Weights of a small sound classifier.
Model: activation geglu, layers 8.
Training: cautious_adamw at rate 0.0011, batches of 64.
Data: 26041 training examples, 25.3 epochs.
Rows from block 2 of a small sound classifier, named by matrix and row number. Rows with one number belong to one neuron. Each number is 500 + 25 x the weight over its row's rms, rounded and kept within 0 to 999. All counts start at 0. Numbers have three digits each.
Before each neuron's rows are labels from the 100 clips, of 14976, where the neuron reaches its largest size: "loudest" is the band of the loudest frequency at the time of the peak. Only what is clearly more common there than usual is listed. The data: acted Russian speech (Dusha). In brackets: how many of the 100.
# gate: first MLP gate (model.blocks.2.ff1.gate.weight, 320x160), inputs 0-159
# fc1: first MLP up (model.blocks.2.ff1.fc1.weight, 320x160), inputs 0-159
# fc2: first MLP down (model.blocks.2.ff1.fc2.weight, 160x320, transposed), outputs 0-159

loudest: 500 to 1000 Hz (47); 250 to 500 Hz (47)
gate.247:492542506505505495472452488499508516495507519509473493485501478473516483496476481544503528532508540517500486498529483517486472439490535489554466543500483511457523510529483477511481527479454516479451480543468465507447534505494489498535457522506486495497489517479491561500511514497508450528505501486500515500537482493451526518497511487478521468479490576492513490486499505511520529519487458524493457497470487524486517518459520563468510480455476540522482518501499528497480508480477518
fc1.247:456526484479561511518497503516486466492514480518482482524520486486493498529510509523492514506491535531510502511518452485501533485493530464543478519498453486528497551503537526461519525495482504462473446526495507545495513480489475522485446530496508455504526503491467532510477525519494435486490502485487513484538523490499527519488461538476542504467527543456536541527483493513508503505497515449483454498463521513464541498484505560491480484498506477498498479515523476502500468498506467
fc2.247:508523490504501520495516519545497469517506532515448472493448515477466543518464498487513486434520536518475558459470502501519505520510470514547495487456467477470538554488499495452528472479512511512495502491512477517493548546487488523496478466505505475479475526489485441473533518488494508515450484503483495503494459498497485480480455525532520508495504496505503469524491490467475493492506483518544514483501511526509511461482434489510499484536504467478507503494540503496514525467458534

loudest: 250 to 500 Hz (54); 500 to 1000 Hz (41)
gate.1:530556463535478502490521463496488537572500501488452521491528486487523515475499502513480498513516499508485496505536501501490493503471466492515495528476509516489491463488447505486508516482471552464441503513456495489463508542504536527457492525483504509504492517488503518476510466449477508517524453505518521506516492513465551515457552481475487506467489493519474509471514530498509537499523491513527428488510485553491476528507500527469501494506501522496478493482488528480487518433474525
fc1.1:512513498488483499531509478529517526528503433488471526535469491502512469452501502474469494488502513517516507470535510473468510458541485461500507507491494529520475522456446495514514459510514501522506495542498497454529477476504507487488520514500466492489494473485502463494479448474444519507491488485467516508510461498514536521524522489495462513517510520521512549479507521513502489522503506450531466479483497491504523504522466442497537529551492554531488453511494511521580490513486512
fc2.1:496484536528520488493492501484489506522461523521520454528455472460428492552504482532487516504499526505548486523491493469485508510498506479503524485482479504525496527509497567505503504506464468491499517507471508491480487508526485531494503478488472501489530522503514498532519492480495455513508513482473577511479458518470489488529558464498527484517485528529458455484519495477536545469503505565509490455488529511501493512517490538521540535518495492483487495471508501541453534485517517

loudest: 500 to 1000 Hz (51); 250 to 500 Hz (47)
gate.81:468501468480486542498527530519505487483504424514506478520465503499472494497533524445521464450525504488508542500471515451536535527531481481472501490492514488535518513487510471494463463539514495530505476485551517471522438516473485483474526495521494522461495482488497497502501534522496498480488548509496491535476532454507474473525477533471482509518526474446494491501486513470460458510509519496474525532515527471497515503496504484532481530510512474488514454485539490498515462508530522
fc1.81:535494485519506475476519500529478514482452503488486541480494531478536472499500540527531508497530502519536483468477509524491490509476537550511495496504429510504499550514464509532462506494511500499507545564529545502498521492493459490538498432508563526508517425519514509530506457468492490475481481463489486509501496502490519508496524457472494443500485485510521487500461506537526502484532513458514493508543523499518510515519477474528494499515526523477510481492512510511494471497490470
fc2.81:497525455508524469483486481476481499538490537521500507462490555464531520548521531517523500507470494504506523483479551497493521515488521521542506475499450486511521516465495496535506532524527527509534494492509514540551468533474481522468461486526498469476496507518506483537512529455489501493488527520501473541471478485488518444508517488450496454506549542511492483455519478509468510503499534469491525516475456540506461534502488455497544488482503496498494468490519488500477506473481485

loudest: 500 to 1000 Hz (49); 250 to 500 Hz (47)
gate.40:489495457531517522505500440505492490544530529474482548477541492507480521490478483513466527512509510494493463533535480497493476487505474514462493522508518508467503470504456537466473512459480549508470517500478501520500524530498513511487481489523513477514517504496538513528506528485513524538516465544519528494506519512452524483473512478478502518457517513566473503493480547527540527491511537496456467479505500534497509516488509555474475484454523518514456517563495504462481517479506487
fc1.40:484553470490528442529483541468484489468532479491566501469508513524525546487554510502481458510517506511466489478497495466508524478480483507500574496492484539487541478485540484465501458513482497478500492499484478460488498505496520490536511495456473490517480523524523531504532495515473491509502530514512496496494531483511479518477464498470533506492482503497516520520487557512529496537483485476503478522457524496504493483436503520514496481496496480531548489533488433503472508518462523
fc2.40:497503494460479473457522505490520441546471468464510472485537461508505459459491446476535485447473500489499506461524471511537502503441499452468503498485526498498504503499492490535507508526502517496482541484498472558484480472502513510539508506513520495542517490516510473512459494501500475486523443540463525439501460504466495514458503488487514506491494502481479526491508504524504469516498491475508488500509487470490536495503536491514493464459476555521531534476468479509489464500494530

loudest: 250 to 500 Hz (57); 500 to 1000 Hz (38)
gate.245:503521483537499494510506465483501543529516490509499519494534476503498529475521499519470511517473517527517486491525480519497454468501488485525521526514531503489489507501467512507505516464480519467478516470457539499483492523531530505496490510496490480543511492537510516471513474469508501564530472532516529525491501489420518526458533440500529492492454526541522509488506530518538498511496502525500480465509437553507506535443502552488490476450494549503462493490509502505498494504466523
fc1.245:476489463502480503535554442517490506526517452463532489505524520516483513485481544487469521514517474497481497524497551554516495506494460485484498488466523484500483469486513539481490502479475472525503493475489460491544471460515479494530527477459533469487446522504483509511550543507499487510507540495542481501504474470505460484495491517443496492492540501460508493503493502525514519478526516475482525535492479492478495496484463552488536452490535513506484484483463541495456497487472483
fc2.245:503474488485449482462503496504540471485457490481473472548476521513514500495512491493479461555482501533493487499491517484525439534527519515500496490489501497473511497507498507462510482538489512475451458476475454473476516487483479513525538542525549492515540495478486503483463501535508542484524493526476495486514497503542514481503500483503490527550509517480475526522493503530475462491483459496522488544460522478474513513450545500487485507528481495465506515500450462503486491560549507

loudest: 250 to 500 Hz (63); 500 to 1000 Hz (29)
gate.36:500538503492505493486478487501479504520519516466487547493520469493488500538478485491465540540497506537496504507508488485480462499532500482521483534502489496457481500523436534500513509453463515518489509509488515499451505492517489503515463517490513478521540511471512495460491481470507470519514464519519522488512502515461482553464517475450547478487492543552496499513504540512519540497527498494502463474509490537511457529477499519529525464494516540538452497548461549503474502468447506
fc1.36:510457470533509499532501496511533510499496526548520542506483485539503480503526489479538531425526493449523526496491479518499509496462457467488512506465526503499500497480491480506525465507544549526533510478518455470530485523494523486456497506477503515506461497510524491535544523531530509483497500507459485491480524480502503477476496498544503515456536506481469466510518505512544495467493541479533496546482484457486505440514497508501439488517469502488488506492529502522534488506516545
fc2.36:525481540473497510498502507526513459505532504543492510514494424554507506468511524490507500506493469482537451505503451487469508504538478501516527482511522526461513510504481503472490533508535517537496523484450522443504496450490472503509547506490547494510525470517512510503494503525470520495497505461540521451490488450538487466491530526531492470509512486532522484511513484519522492467468507534471497551519510506495496551506527531499499481512462499530532519551490463503505464518501506

loudest: 500 to 1000 Hz (25)
gate.70:510489513503499503487516528528474488473499511532561508518497555509489448477511493448528487476482494540542514472478521538506511536484526534489514496513506458503514518530515513532464491496523483480547479507497504483526504517496440488475500470507568480475479466497510463491458502495485485474487538477459449491516534510522490484494488486516460501512523507463524441531482466500503500548506480466484511487540533500537527524533465460526492504515498503505491433512511514521502498523505516
fc1.70:512525487490481550504524552511540504479499507528520512491487512475517495508514524493490458470496497462533513508444505498511495523496482520483521483509503483491532502485525477558488501546542471496554468545521516494508471509491447480477526503531504508488523468499482511507500475479504492485491531481428467508517520521495478466553503484523473477511505479500476461520468520551498495479536485497503514489508501455533498474569489423533492500516509483498508488499509506507531456556513516
fc2.70:508528471497501472473474515494519474510475526539523531508526509461529546509518515500515493495465490519529521474507570490509541532500491549515497467502471468539506523507508512481492539526527502515533467491517537500518485526473531539484448506493495452504453489499473499517524481496498482480503512518446473511473491522485505465529494496479463469556523558509508526476475555541475506492509536440531554500487485526522481515491507450508526518514499515513488482508508493505501493471508508