Rows from block 2 of a small sound classifier, named by matrix and row number. Rows with one number belong to one neuron. Each number is 128 + 32 x the weight over its row's rms, rounded and kept within 0 to 255. All counts start at 0. After the name is the row's rms in percent of the matrix's.
After each neuron's rows are labels from the 100 clips, of 14976, where the neuron reaches its largest size: "loudest band" is the band of the loudest frequency at the time of the peak. Only what is clearly more common there than usual is listed. The data: acted Russian speech (Dusha).
# gate: first MLP gate (model.blocks.2.ff1.gate.weight, 320x160), inputs 0-159
# fc1: first MLP up (model.blocks.2.ff1.fc1.weight, 320x160), inputs 0-159
# fc2: first MLP down (model.blocks.2.ff1.fc2.weight, 160x320, transposed), outputs 0-159

gate.246 104 [135 199 126 153 151 128 179  81 101 102  88 175 149 112 144 104  80 172  91 156 114 149 116 169  79 105 103 145 126 137 148 146 175 131 143 115 131 105 107 171  63  97  95  95 167 158 147 130 142 131 147 130 112 102  84 135  98 138 112 106 137  85  95 123 126  90 134 110 111 174 132 134 159 109 131 156 133 155 133 113 145 130 108 178 114 141 114 129 176 166 149 155  72 138 102 191 177 113 140 108 175 114 124 119 185 102 196 144  76 174 144  70 168 109 121 115 158 128  66 113  93  57 157 143 166 193 121 155 115 103 167  99 113  96 105 188 129  86 167  86 155 148 113 141  99  56 104 163 164  69 121 162 139 137  92  83 114  74  81  72]
fc1.246 085 [150 122 165 112  77  96 110 120 125 166 197 112 173  84 132 110 154 125 122  90 121  75 112 101 114 139 158 116 135 101 167 178 176 190 119  99 138 114  93 133 119 137 134 145 145 108  84 123 104 129 124 132  90 138 143 115 133 146 140 176 129 173 159 151 109 166 141  37 150 110  97 116  90  81 158 195 134 187 132 147  90 149 112 138  85 126 150 141  78  93 127 160 105 182 112  85  63 164 110 116 110 123 106 169 106 102  86  92 124  72 116  95 113 149 182 148 158 128 134 131 137 165 139 215 157 127 145 132 159  79 130 100 131 167 139 153 143 167 136 142  74 168 116 103 134  89 123 125  89  77 164 149 184 106 191 121 200  94 208 136]
fc2.246 087 [105 141  92 138 132  90 165 110 127 145 112 101  79 132 103 107 131  99 121 130 105 158  92 105 177 188  80 132  95 118  70 116 104 187  72  81 105 111 162 138 119 101 156 115 127 137 179 110 109 128  93 145 139  70  55 119 114 154 140 156 137 147 128 142 189  83 154 122  77 149 180 118 113 208 144 120 115 141 130  91 141 119 170 124 105 131 110 184 173 154 139 169 212 129 102  56 170 155 128 137 112  91 106  30 102  99 140 142 153 133  82 195 100 106 162 160 149 115  91 157  52 126 105 112  63 137 100 139  90 110 113 120 151 143 100 175 146 130 109 134 135 107 144 127 138  84  68 134 108 137 132 119  77  85 131 103 156 157 153 148]
loudest band: 250 to 500 Hz; 500 to 1000 Hz

gate.174 099 [154 121 115 131 161 131 144 109 106  56 110 151 158 110 167 134  49 124 125 135 102 131 130 141 150 128 153 169  89 131 194 129 153 160 149  93 127 198 157 120 120  99  91 147 168 133 149  74 162 141 128 135 122 107 130 155 145  99  99 110 160  89  64 142 117  35 150 128  74 122 146 122 178 118 135 115 123 144  62 125 134 164 173 149 167 117 153 123 143 125 117 110  85 128 132 182 130  78 175 153 192 148 175 104 139  95 188 155  80 164 113 105 136 104  78 109 156 183 136 114 122 143 138 163 136 134 182  95 116 128 147  56 132 108  93 170 124  88 174  85 146 165 124 212  92  78 120 200 175  76 150 145 127 153 108 128 132 109 109 146]
fc1.174 094 [ 75 132 107 153  45 108 110 186  93 151 147 142 167  92 149 148 136 110  88 119 102 156  93 145 112 135 148 130 152 139 106 125 137 115 133  82 104 141  93 101 151  80 127  96 143 107  54 108 227 212 139 133 124 140  94  71 141 145  89  89  94  98 178 174  88 169 128 119 179 146 138 117 108  89 121 130  98  73 112 116 135 156 127 174 123 155 181  78 129 153 156 191 164  93 162  88 159 115 122 100  91 142 125 145 157 145  72  93 143 120 168 148  91 200 139 105 168 112 111 120  91 113 144 120 141 139  71 142 185  61 140 173 131  99 156 136 107 129 127 112 105 129 167 149 134 106 116 121  48 117 103 150 180 175 143 116 106 112 144 108]
fc2.174 096 [119 127 171 160  91 168 155 146 147 157 170 119 167 118  94 128 140 145 124 141  93 211 124 136  96 153 128 109 117 139 128 139  95 148 116  75 139 146  98  96 119 163 101 109  54 139 101 112  89 147 132 101 140 115  94 144  94  69 140 118 167 168 136 156 144 129 153 178 121 172 118 129 136  66 171 134 114 113 169 122 150 118  99 122 111 110  99 137 194 180  81  85 144 180 200  88 175 162 122 135  89 172 111 140 122  98  85  61 152 154 132  84 123 145 162 123 119 161 164 153 148 109 176 151 126 126 142  74 122  91 126 171 172 109  93 124 111 117 158 123 158 119  93 112 145 121 166 159 102 150 119 113  36 152 129 162   0 148 171 129]
loudest band: 250 to 500 Hz; 500 to 1000 Hz

gate.68 091 [134 152 121 169 129 117 136 119  99  62  90 135 176 100 177  81 113 162  82 148 129  88 149 130 103  93  94 133  86 187 123 137 137 146 134  26 138 199 104 148 122  45  71 112 111 109  95 114 173 197 116 195  99 143 125 121 141 137 140 120 151 119 109 184 120 116 161 135  85 121 140 130 127 140 162 148 122 180 114  95 171  92 151 110 181 150 134 207 153 135 151 126  81 134 158 132 146  43 117 156 143 106 144 158 122 120 115 143  88 146 109  88 127 137 111 140 157 143 147  95 102 160 129 158 157 115 140 107 128 127 130 115  96 129 150 155 128  69 180 151 135 155  81 130 109  28 147 177 134  64 117 184 139 157 152  99 140  89 133 107]
fc1.68 081 [176 126 194 122 114 113 121 133 122 127 115 160 153 110 196 107 141 113 145  74 163 102 106 159  76 176 146 117 119 153 144 174 163  82 128 129  83 201 131 126 142 167 114 123 125 143 129 117 156 117 121  76 133 169 125 131  58 148 114 147  76 128 211 167  83 134 147 150 120  94  94  85 147 157 122 183 146 139 191 115 125 168 112  95 106 100 213  92 134  71 176 184 158 170 125 202 146  75 127 142 139  86 117 100 122 114 108 155  74 126 135  99 133  88 123 108 128 170  96 136 162  68 127  91 178 141 107 124 169 160 100 165 159 109 125 175 133 130  84 106 134  92  71 137 100 132 141 134 135 138 119  53  95 114 163  84 146 113 129 144]
fc2.68 080 [130 120 152 114 111 147  48 189 175 132  86 127 152 140 127 106  91 110 133 114 137 184 135 156 129  89 130 154 162  98 115  73 124 149 144 102 118 148 159 118 114 128 163 152  46 140 136 110 169  67 177 117 100 180  91  81 133 117 167 127 142  95  99 102 101 108 147  37 116  47  93  66 111 125  94 154 169 128 104 161 147  71 145 128  86 118 110 132 123 152 157 127 145 107 159 185  75 102 147 134 120 172  91 108 166  93 102  81 102 118 122 115 117  79 123 152 121 139  79 120 135 106 139 122 164 105 142 123 120 163 125 120 149 137  68 164 115 144 125 185  93 190  84  97 169 220 131  82 145 167 163  94 121  90 144  81 115 157 124 122]
loudest band: 250 to 500 Hz; 500 to 1000 Hz

gate.275 107 [191 114 140  67  91 158 151 192 141 137 119 107 111 132 120 165 199  95 198  94 155 145 118  75 125 159 156  99 138 114 123 140 116 138 144 153 100  90 141 115 127 175 177 106 115 161 126 169 121  93 110  86 150 116 131  91 166 121 172 102  97 131 184  94 138 174 110  76 157 145  77 122  99 132  93  93 115 111 125 120 164 207 168  64 138 105 110 108 126  91  87 151 124 128  98 113 126 169  78  64  54 178  82 132  91 146 139 104 174  67 110 188  82 145 167 157 102 110 132 112 169 133  93 101 117  96 107 183 139  96 105 153 174 137 146 132 171 161 149 162  97  60 136 107 137 158 130 118 102 124 142 102 149 110 145 140 124 139 192 122]
fc1.275 127 [154 126 126 110 139 115  72 154 121 170 105 140 113 104 110 105 171 138 148 139 172 111 141 134 109 158 149 103 178  84  88 131  88 176 165 167 111 113 142  87 156 196 143  38 151 212 148 111  54 145 109 107 150 151 152 158 142 182 155  87 151 118 156  94 101 156  86 180 159 121 140 108 122 164 125  70 139 112  97  65 135 184 135 100 133  97  82 142 120 112 135  79 132 112 117 104 158 146  57  62 118 122 125 137 142 127 132 103 137 138 105 162 127  87 131 135 110  96 158 109 146 152 119 146 144  95 105 215 140  79  86 105 101 161 121  70 171 164 109 160  66  90 194 136 123 151 184 142 108 153  91 135 169 134 132 156  94 150 157 110]
fc2.275 146 [122 140  67 152 132 100  78 125 121  92 137  74 161  76 153 143 158 117  96 101 178  80 171 172 138 162 143 169 190  99 127  87 138 116 152 137 114 141 182 142 132 174 182 126 117 171 160 158  93 127  79 116 167 104 128 129 147 148 114 126 193 146 175 157 154 187  86 118 142 205 151 172  83 161  65 143 165  67  59 106 132 121 105 104  83 116 132 103 114 131 131  98  83 116 155 114  93 115 160  65 113 184 135 107 131 120 145  96 139 111  85 115 116 103 154 172 193 146 125 116  93 124 168 151  76 124 121 124 153  64 141 155 139  99  85 185 180  70 156 129 116  83 137 150 126 110 139 132 116 127  75 127 161 133 142  91 119  98 125 169]
loudest band: 250 to 500 Hz

gate.288 100 [163 201  72 124 130  58 152 119  86  79  91 204 176 135 147  83  61 146  92 119  87 160 121 111 121 110 155 128  80 184 147 149 109 119 120  86 101 155 112 171  95  74 118 126 148 142 141  94 179 161 180 146 101  82 173 159 127 149 121 142 123  79  95 184 108  79 157 115 109 138 111  95 142 115 143 147 124 149  90 121 114 106  89 147 166  95  99 168 190 115 199 159 140  67 132 148 157 103 145 122 133 144 154  97 148 134 207 102  96 172 117  68 118 148 135  88 137 165 127 138 136 133 114 141 182 118 151 170 126 157 172  82 130 114 135 163 113 160 154 157 143 168 132 134  99  76 124 170 163 100 111 164 175 117 138  86 145  83 117 115]
fc1.288 093 [137 138 142 192 130 104 183 119 100 124 140 138 113 157 175 114 151 152  89 121 129 111 156 139 194 124 119  81  71  81 101 126 139 142 117 112 181 188 107 157 178 163 163 127 164 128 144  99 155  96 151 106  70 107 159  78 150 122  82 119 142 157 105 139 134 160 156 161  74 168  94 131 109 174 183 162 126 137  87 124  78  81 125  75 130 146  72 150 130 181 130 162  80 191 163 148 102  86 130 111 160  92 121 172 139 124 119 128 195  96 119 184 108 108 106 121 167 109 145 142 138 123  86 110 112 123 145 122 112 120 121 183 101 141 177 171  89 189 172 129 142 144 161 101 201 178 137 157 146 138 148 130 129  41 140  72 100 130 130 174]
fc2.288 082 [158  99 149 110 135  98 116 125 136 154 205 144  70 106 124  62  85 140 101  96 111 145 120 109 155 132 151 120 117 105  98 196 133 143 113 126 134 121 165  79 110 139 183 140 113 156  93 109 111 131 104 148 117 110 172  85 110 140 105  94 117 124  74 143 160 145 138 169 104 118 109  98 155 119 140 173 135  92 163 198  64 165 121 116 137 165  95 103 198 131 157  97 162  89 173  74  95  74 142 158 124 135  38 146 121  96 163  98  97 146  89 155 182 122 125 105 140 130 158  76 140 106 158 122 161 156 101 136 143 114 164 135 169 149  78 157 111 117  89 140  92 135 172 140 137  77  58  85  92 187 127 114  71 195  85 134 134  77 152 158]
loudest band: 250 to 500 Hz; 500 to 1000 Hz

gate.28 080 [ 81  52 141  97 135 189 125 179 142 189 185 104  47  92  44 185 118 103 156  74 106 180 104 149 137 180 122 129  93 141 136 104 115 120 136 165 149 134 128 123 154 120 131 168  82  66 164 159  84 134 155 110 125  85 154  78 113 148 114 117 210 143 123 111 140  95  92  84 145 120 123 133  86 161 123 154 117  78 121 119 145 102 125 134 157 126 146 134  95 129 103 120 167 122 169 124  85 159 133 132  87 116 127 137 124 187 110  78 206 112 131 159 108 159 114 137 112 121 114 155  95 114 155  74 116  97 102  62 120 143 126 156 125  85 169 107 163  99 205  96 149 110 105  93 134 166 131 118 137 110  92  91 163 111 193 161 155 143 135 129]
fc1.28 107 [126 132 120 135 155 145 160 147 174 152 155  62  70  99  80 154 109 168  87 118 111 193 110 152 155 155 153  73 158 154  95 184 148 102 124 125 182 127 152 115 150 151 120 200 146  72 138 107  81 108 129 125 114  93 118 131 149 103 123 135 135 103 173 144 129 124  75 123 168 128 136 145  76 164  90 159  75  97 101 154 166  96 100 107 127 192 194 120 153 104 133 180 137 147  99  95  85 137 130 136 102 196  72 150 105 137  93  84 134 101 196 142 146 111 202 157 113 139  83 112 122 134 132  95 122 133  78  77 194 161 155 142 114  91 185 175  76 150 160 163 185 163 125 130 147 110  94 110 142 136 102 130 176 108 139 132 148 100 145 157]
fc2.28 095 [ 95 138 173 103 113 209 164 179 164 124 157 127  94 175 121 122 127  97 113 138 132 149  68 126 164 127 134  71  92 130  88 172 163 101 163  56 129 128 135 107 122 122  92 124  83 130 116 116 119  76 154 122 139 100 133 131 127  88 134 103  89 132  60 100 122 133 136  79  94 134 156  72 170 102 157  82  57 113 149 117 146 149 118 100 129 168 180 166 104  54 139  72 148 148  76 125 118  89  78 189 128  69 138 142 122 107 102 141 114 145 172 125 153 112 135 141  70 107 132 122 127 147 136 104 188 151  91 182 110 173 140 128  87 149 184 116 145 215 130 121 107 165 155 108 146 113 152 127 136 140 205 171 141 162 106 187 140 122 136 146]
loudest band: 500 to 1000 Hz; 250 to 500 Hz

gate.282 112 [143 123 163  79 153  81  98 159 153 135  80 122  62 104 118 171 186 117 140 102 163 139 160 104 134 133 156 100 145 124 123 135 107 154 184 124  74 114 156  96 145 162 174 104 161 197 140 164 122 111  82  49 119 141 166 185 151 153 197  91 120 154 165 121 153 169 110 167 155 180  86 162  84 150 122 108 151  89 108  85 179 181 139  89 122  78 149 119 122 128  93 107 118 152 146 113 127 137  93  68  91 157 104 161  95 133  74  89 144  69 108 165 124  90 160 158  83 121 144  91 153 117  80 129 131  67 162 156 112  91 122 142  91 146 135  80 161 165  88 157  98 135 158  95 163 100 132 139 105 105  78 114 135 122 149 159 112 166 181 104]
fc1.282 142 [156 102 155  97 111  93  75 130 166 158 108  79  80  86 107 128 179 123 129 110 188 110 158  99 136 142 146  88 182 113 132 154 185 175 157 149 108 107 151 140 146 164 170  96 176 228 110 191 102 117 107  83 151 136 134 149 170 175 171 110 149 118 167 134 172 209 114 200 164 182 127 161 108 137 134  79 141 119 109  95 144 183 119 101 148 106 126 130  82 110 105 105 138 123 110 126  65 172  92  71 127  69 118 128 102  97 116 105 148  90 132 135 113 115 132 159 113  91 153 104 132 121  66 121 132 119 150 150 111  76 110 157 170 140 125  76 126 170 100 138  88 107 161 163 101 146 160 146 109 161 121 102 180  91 146 115  96 128 176  82]
fc2.282 145 [162 125  49 150 106  76  46 141 117 124 152 156 119 116 166 139 109 134 107 140 193  66 183 139 163 180 143 115 161 156 127  49 113 160 147 160  99 172 143 156 110 157 160 116 154 144 177 150 120 106  87 121 177 101 114 132 153 156 100 131 156 114 176 157 136 147 105 176 135 171 177 155  85 130 134  70 107 105  73 119 130 161  98 100 112 156 147 153 170 104 166 111  84 159 114 112 129 134 126  72 100 196 122 132 133 139 155  67 109 153 101  69 151 130 138 116 181 141 118  95 129 132 148 145  61 133 135 116 150  91 133 141 124  84 112 191 121 113 202 107 145  80 100 175 118 134 172 149 125  98  61 130 159 117 145 159 114  81 172 145]
loudest band: 250 to 500 Hz

gate.189 106 [111 145  94 138 157 113 119 130  26 110 109 160 191 154 176 115 100 157  81 152 106  97 105 116 156 100 114 169  77 166 161 136 141 108 134  99 117 139  93 120 113  75 130 138 160 160 106  88 155 156  96 123  98 114 111 154  57 134 115  94 132 152  88 150 112  56 146 161  56 120 119 123 156  75 140  94 143 170  97 126 130 137 116 202 118 117 111 102 155 128 103 131 104 116  79 195 151  97 168 130 138 161 139 103 154 150 113 166 101 110 109  73 145 143  63 100 201 185 147 139  54 111 133 147 177 159 166 117 104 151 161 113 105 128 141 170 156  76 153 109 149 166 128 142 129 103 120 205 150  76 140 155  84 162 128  98 155  99 103 123]
fc1.189 096 [106  82 149  84 163  91 108 142 146  91 120 123 104  97 122 102 148  57 121 153 141 192 139 165  79 142 116 171 182  64 141  83 187 137 140  93 124 122 146 130  64  78 146 134 121 177 144  61  96 140 113 121 142 120 209 118 105 123 143  88 128 136  95  89  85 109  65  80 143 148 156 141 111 149 149 129 127 126 133  95 158 162 129 162 148 119 209 168 112 140 122 122 133  99 101 175 156 120 146 141 129  49 112 104 132 128 186  84 135  89 133 142 148 101 203 151  66 130 175 143 152 117 141 147  99 121 101 143 204 113  80 141 202 113 111 136  90 151 132 160  96 153  96 143 121 103 110  95 116 108 131 155  92 153 163 141 116  62  93 123]
fc2.189 085 [134 122 139 158 138 120  85 146  96 156 129 126 125  46 133 175 135 139 138 119 151 104 118 171 147 130 178 121 168 147 139  65 129 120 156  98 188 124 152 146 157 165 127 145 165 103 126 139 127 149 143 137 124 100 125  95 126 121  75 125 127 123 164 128  80 174 134 153 131 113 122 138 161 137  94 134  71  63 165 207  78 122 101 113 145 131  62 110 134 140 122 120 111  79 113  62 129 142  91 152  92 134 118 106 164 170 110 117 177 106 139  99 171 251  87 123 112 150 188  82 163 101 112 183  82  71 133 160  87 107 120 150 124  59 135 150 164 138 146 111 134 169 109 112 102 141 169  81 102 124 161  53  50 155 120 152 119 133 151 128]
loudest band: 250 to 500 Hz; 500 to 1000 Hz